From a checkpoint of a small image denoising model.
Data: trained on crops of objects in photos (Visual Genome), 123503 training examples, 37.9 epochs.
Rows from block 2 of a small image denoising model, named by matrix and row number. Each number is 200 + 20 x the weight over its row's rms, rounded and kept within 0 to 999. All counts start at 0. After the name is the row's rms in percent of the matrix's.
After each channel's rows are labels from the 100 images, of 14976, where the channel reaches its highest value: "colour at peak" is the nearest of a few named colours to the mean colour under the peak. Only what is clearly more common there than usual is listed. The data: crops of objects in photos (Visual Genome).
# conv: 3x3 conv (model.enc.2.0.conv.weight, 128x128x3x3, each kernel summed), inputs 64-127

conv.86,118,173,208,191,227,187,203,216,162,237,221,169,223,180,198,181,182,190,198,217,203,188,178,198,220,218,179,187,180,212,156,182,199,213,190,213,219,160,170,199,187,192,185,223,176,183,196,171,227,177,184,176,191,184,209,207,218,229,234,187,227,196,196,245,199
colour at peak: grey

conv.39,131,192,226,177,206,191,176,196,180,196,178,179,168,237,179,202,170,195,212,207,204,188,213,219,179,252,171,213,210,211,220,193,234,195,186,171,193,217,183,164,195,165,202,218,172,194,216,195,171,209,205,191,178,195,172,175,187,186,199,178,193,180,195,177,190
colour at peak: white

conv.50,089,210,236,184,188,183,214,174,186,188,216,215,163,224,186,202,191,206,218,218,203,186,228,202,183,207,215,248,211,215,233,168,175,214,226,208,191,200,184,207,185,183,164,196,191,186,205,197,223,202,174,196,205,223,198,148,218,182,211,212,203,206,165,195,198
colour at peak: white

conv.121,092,210,214,185,181,166,225,202,218,209,181,183,181,204,190,203,190,183,175,191,176,191,175,217,218,186,187,188,211,195,206,241,168,215,213,222,188,185,202,223,217,205,188,209,208,212,231,205,217,222,232,187,203,200,213,222,194,215,224,191,173,216,235,211,185
colour at peak: grey

conv.8,094,200,181,173,226,218,231,243,189,184,178,191,224,205,223,219,207,233,177,183,168,204,226,217,206,212,195,233,234,200,230,210,200,188,206,199,213,210,213,205,177,206,205,248,226,196,193,192,202,206,187,209,195,245,183,186,165,209,181,203,203,178,212,233,212
colour at peak: white

conv.113,098,180,198,223,185,184,202,203,227,226,205,172,231,193,189,183,178,212,208,188,188,210,193,209,225,210,208,206,201,205,162,192,198,213,228,216,189,140,186,211,181,207,185,197,154,200,198,190,216,202,172,164,194,184,196,228,210,242,241,192,225,179,204,218,190
colour at peak: grey

conv.16,098,160,185,213,193,184,218,177,192,217,208,198,234,200,191,190,208,221,197,205,176,230,214,194,229,198,196,211,182,210,158,215,210,196,216,213,191,158,162,177,192,160,176,218,170,221,182,207,186,190,190,183,188,165,176,213,209,249,216,198,216,198,205,222,200
colour at peak: grey

conv.62,139,222,206,237,179,232,242,216,209,223,196,225,207,174,183,188,201,207,214,192,192,177,213,185,211,185,194,218,193,207,215,203,171,209,197,204,197,203,203,215,209,197,209,179,239,186,188,208,210,238,170,198,237,192,182,167,195,229,206,221,228,189,183,185,178
colour at peak: white

conv.81,101,209,215,225,195,181,188,194,185,210,165,192,191,210,201,239,201,209,197,233,197,169,206,207,180,210,204,207,240,182,174,182,206,203,201,205,210,229,228,215,207,192,220,209,211,197,198,177,215,198,217,196,221,196,225,198,203,193,194,171,187,176,212,174,201
colour at peak: grey

conv.64,151,181,219,173,214,197,195,203,167,213,177,222,184,230,195,167,172,205,219,179,192,193,200,223,189,232,159,192,212,212,219,208,213,204,198,173,193,216,187,160,207,163,208,225,187,188,219,191,200,213,204,205,204,195,184,193,198,195,185,193,180,198,203,198,199
colour at peak: white

conv.93,106,198,208,205,187,201,204,202,214,189,177,189,183,226,161,216,193,225,197,213,171,186,188,210,260,225,199,184,232,164,194,209,198,223,234,210,174,223,201,223,208,172,223,208,176,189,225,227,184,187,193,209,229,215,218,183,229,210,173,196,176,201,209,199,208
colour at peak: grey

conv.1,152,187,221,167,219,205,194,204,174,218,188,222,185,205,199,174,163,199,200,202,189,191,197,227,205,226,154,190,206,208,235,217,198,207,201,184,189,209,199,190,221,170,193,239,189,189,216,183,210,212,195,212,174,209,194,186,204,178,206,187,187,190,181,189,203
colour at peak: white

conv.25,078,192,207,206,169,227,189,213,213,214,218,208,209,146,214,204,188,217,174,205,195,183,223,215,216,210,201,200,205,202,212,188,187,211,197,188,176,165,178,224,176,230,186,197,194,191,177,184,228,224,215,189,222,182,175,213,208,210,183,219,213,174,182,199,175
colour at peak: white; pink

conv.114,109,214,223,162,191,195,190,167,188,176,201,185,148,200,222,196,190,182,199,196,178,163,203,214,211,205,221,208,186,207,193,203,203,156,215,223,207,241,196,186,179,178,201,220,206,193,180,223,220,215,179,199,209,187,229,189,196,168,164,185,199,255,204,220,193
colour at peak: white

conv.14,097,186,171,222,231,202,201,203,192,211,179,215,186,213,188,255,198,208,221,221,209,224,186,217,203,182,159,151,234,225,215,172,218,166,249,174,222,224,216,194,228,179,177,188,177,235,213,182,217,164,218,235,192,203,187,170,225,163,195,211,166,213,215,177,204
colour at peak: grey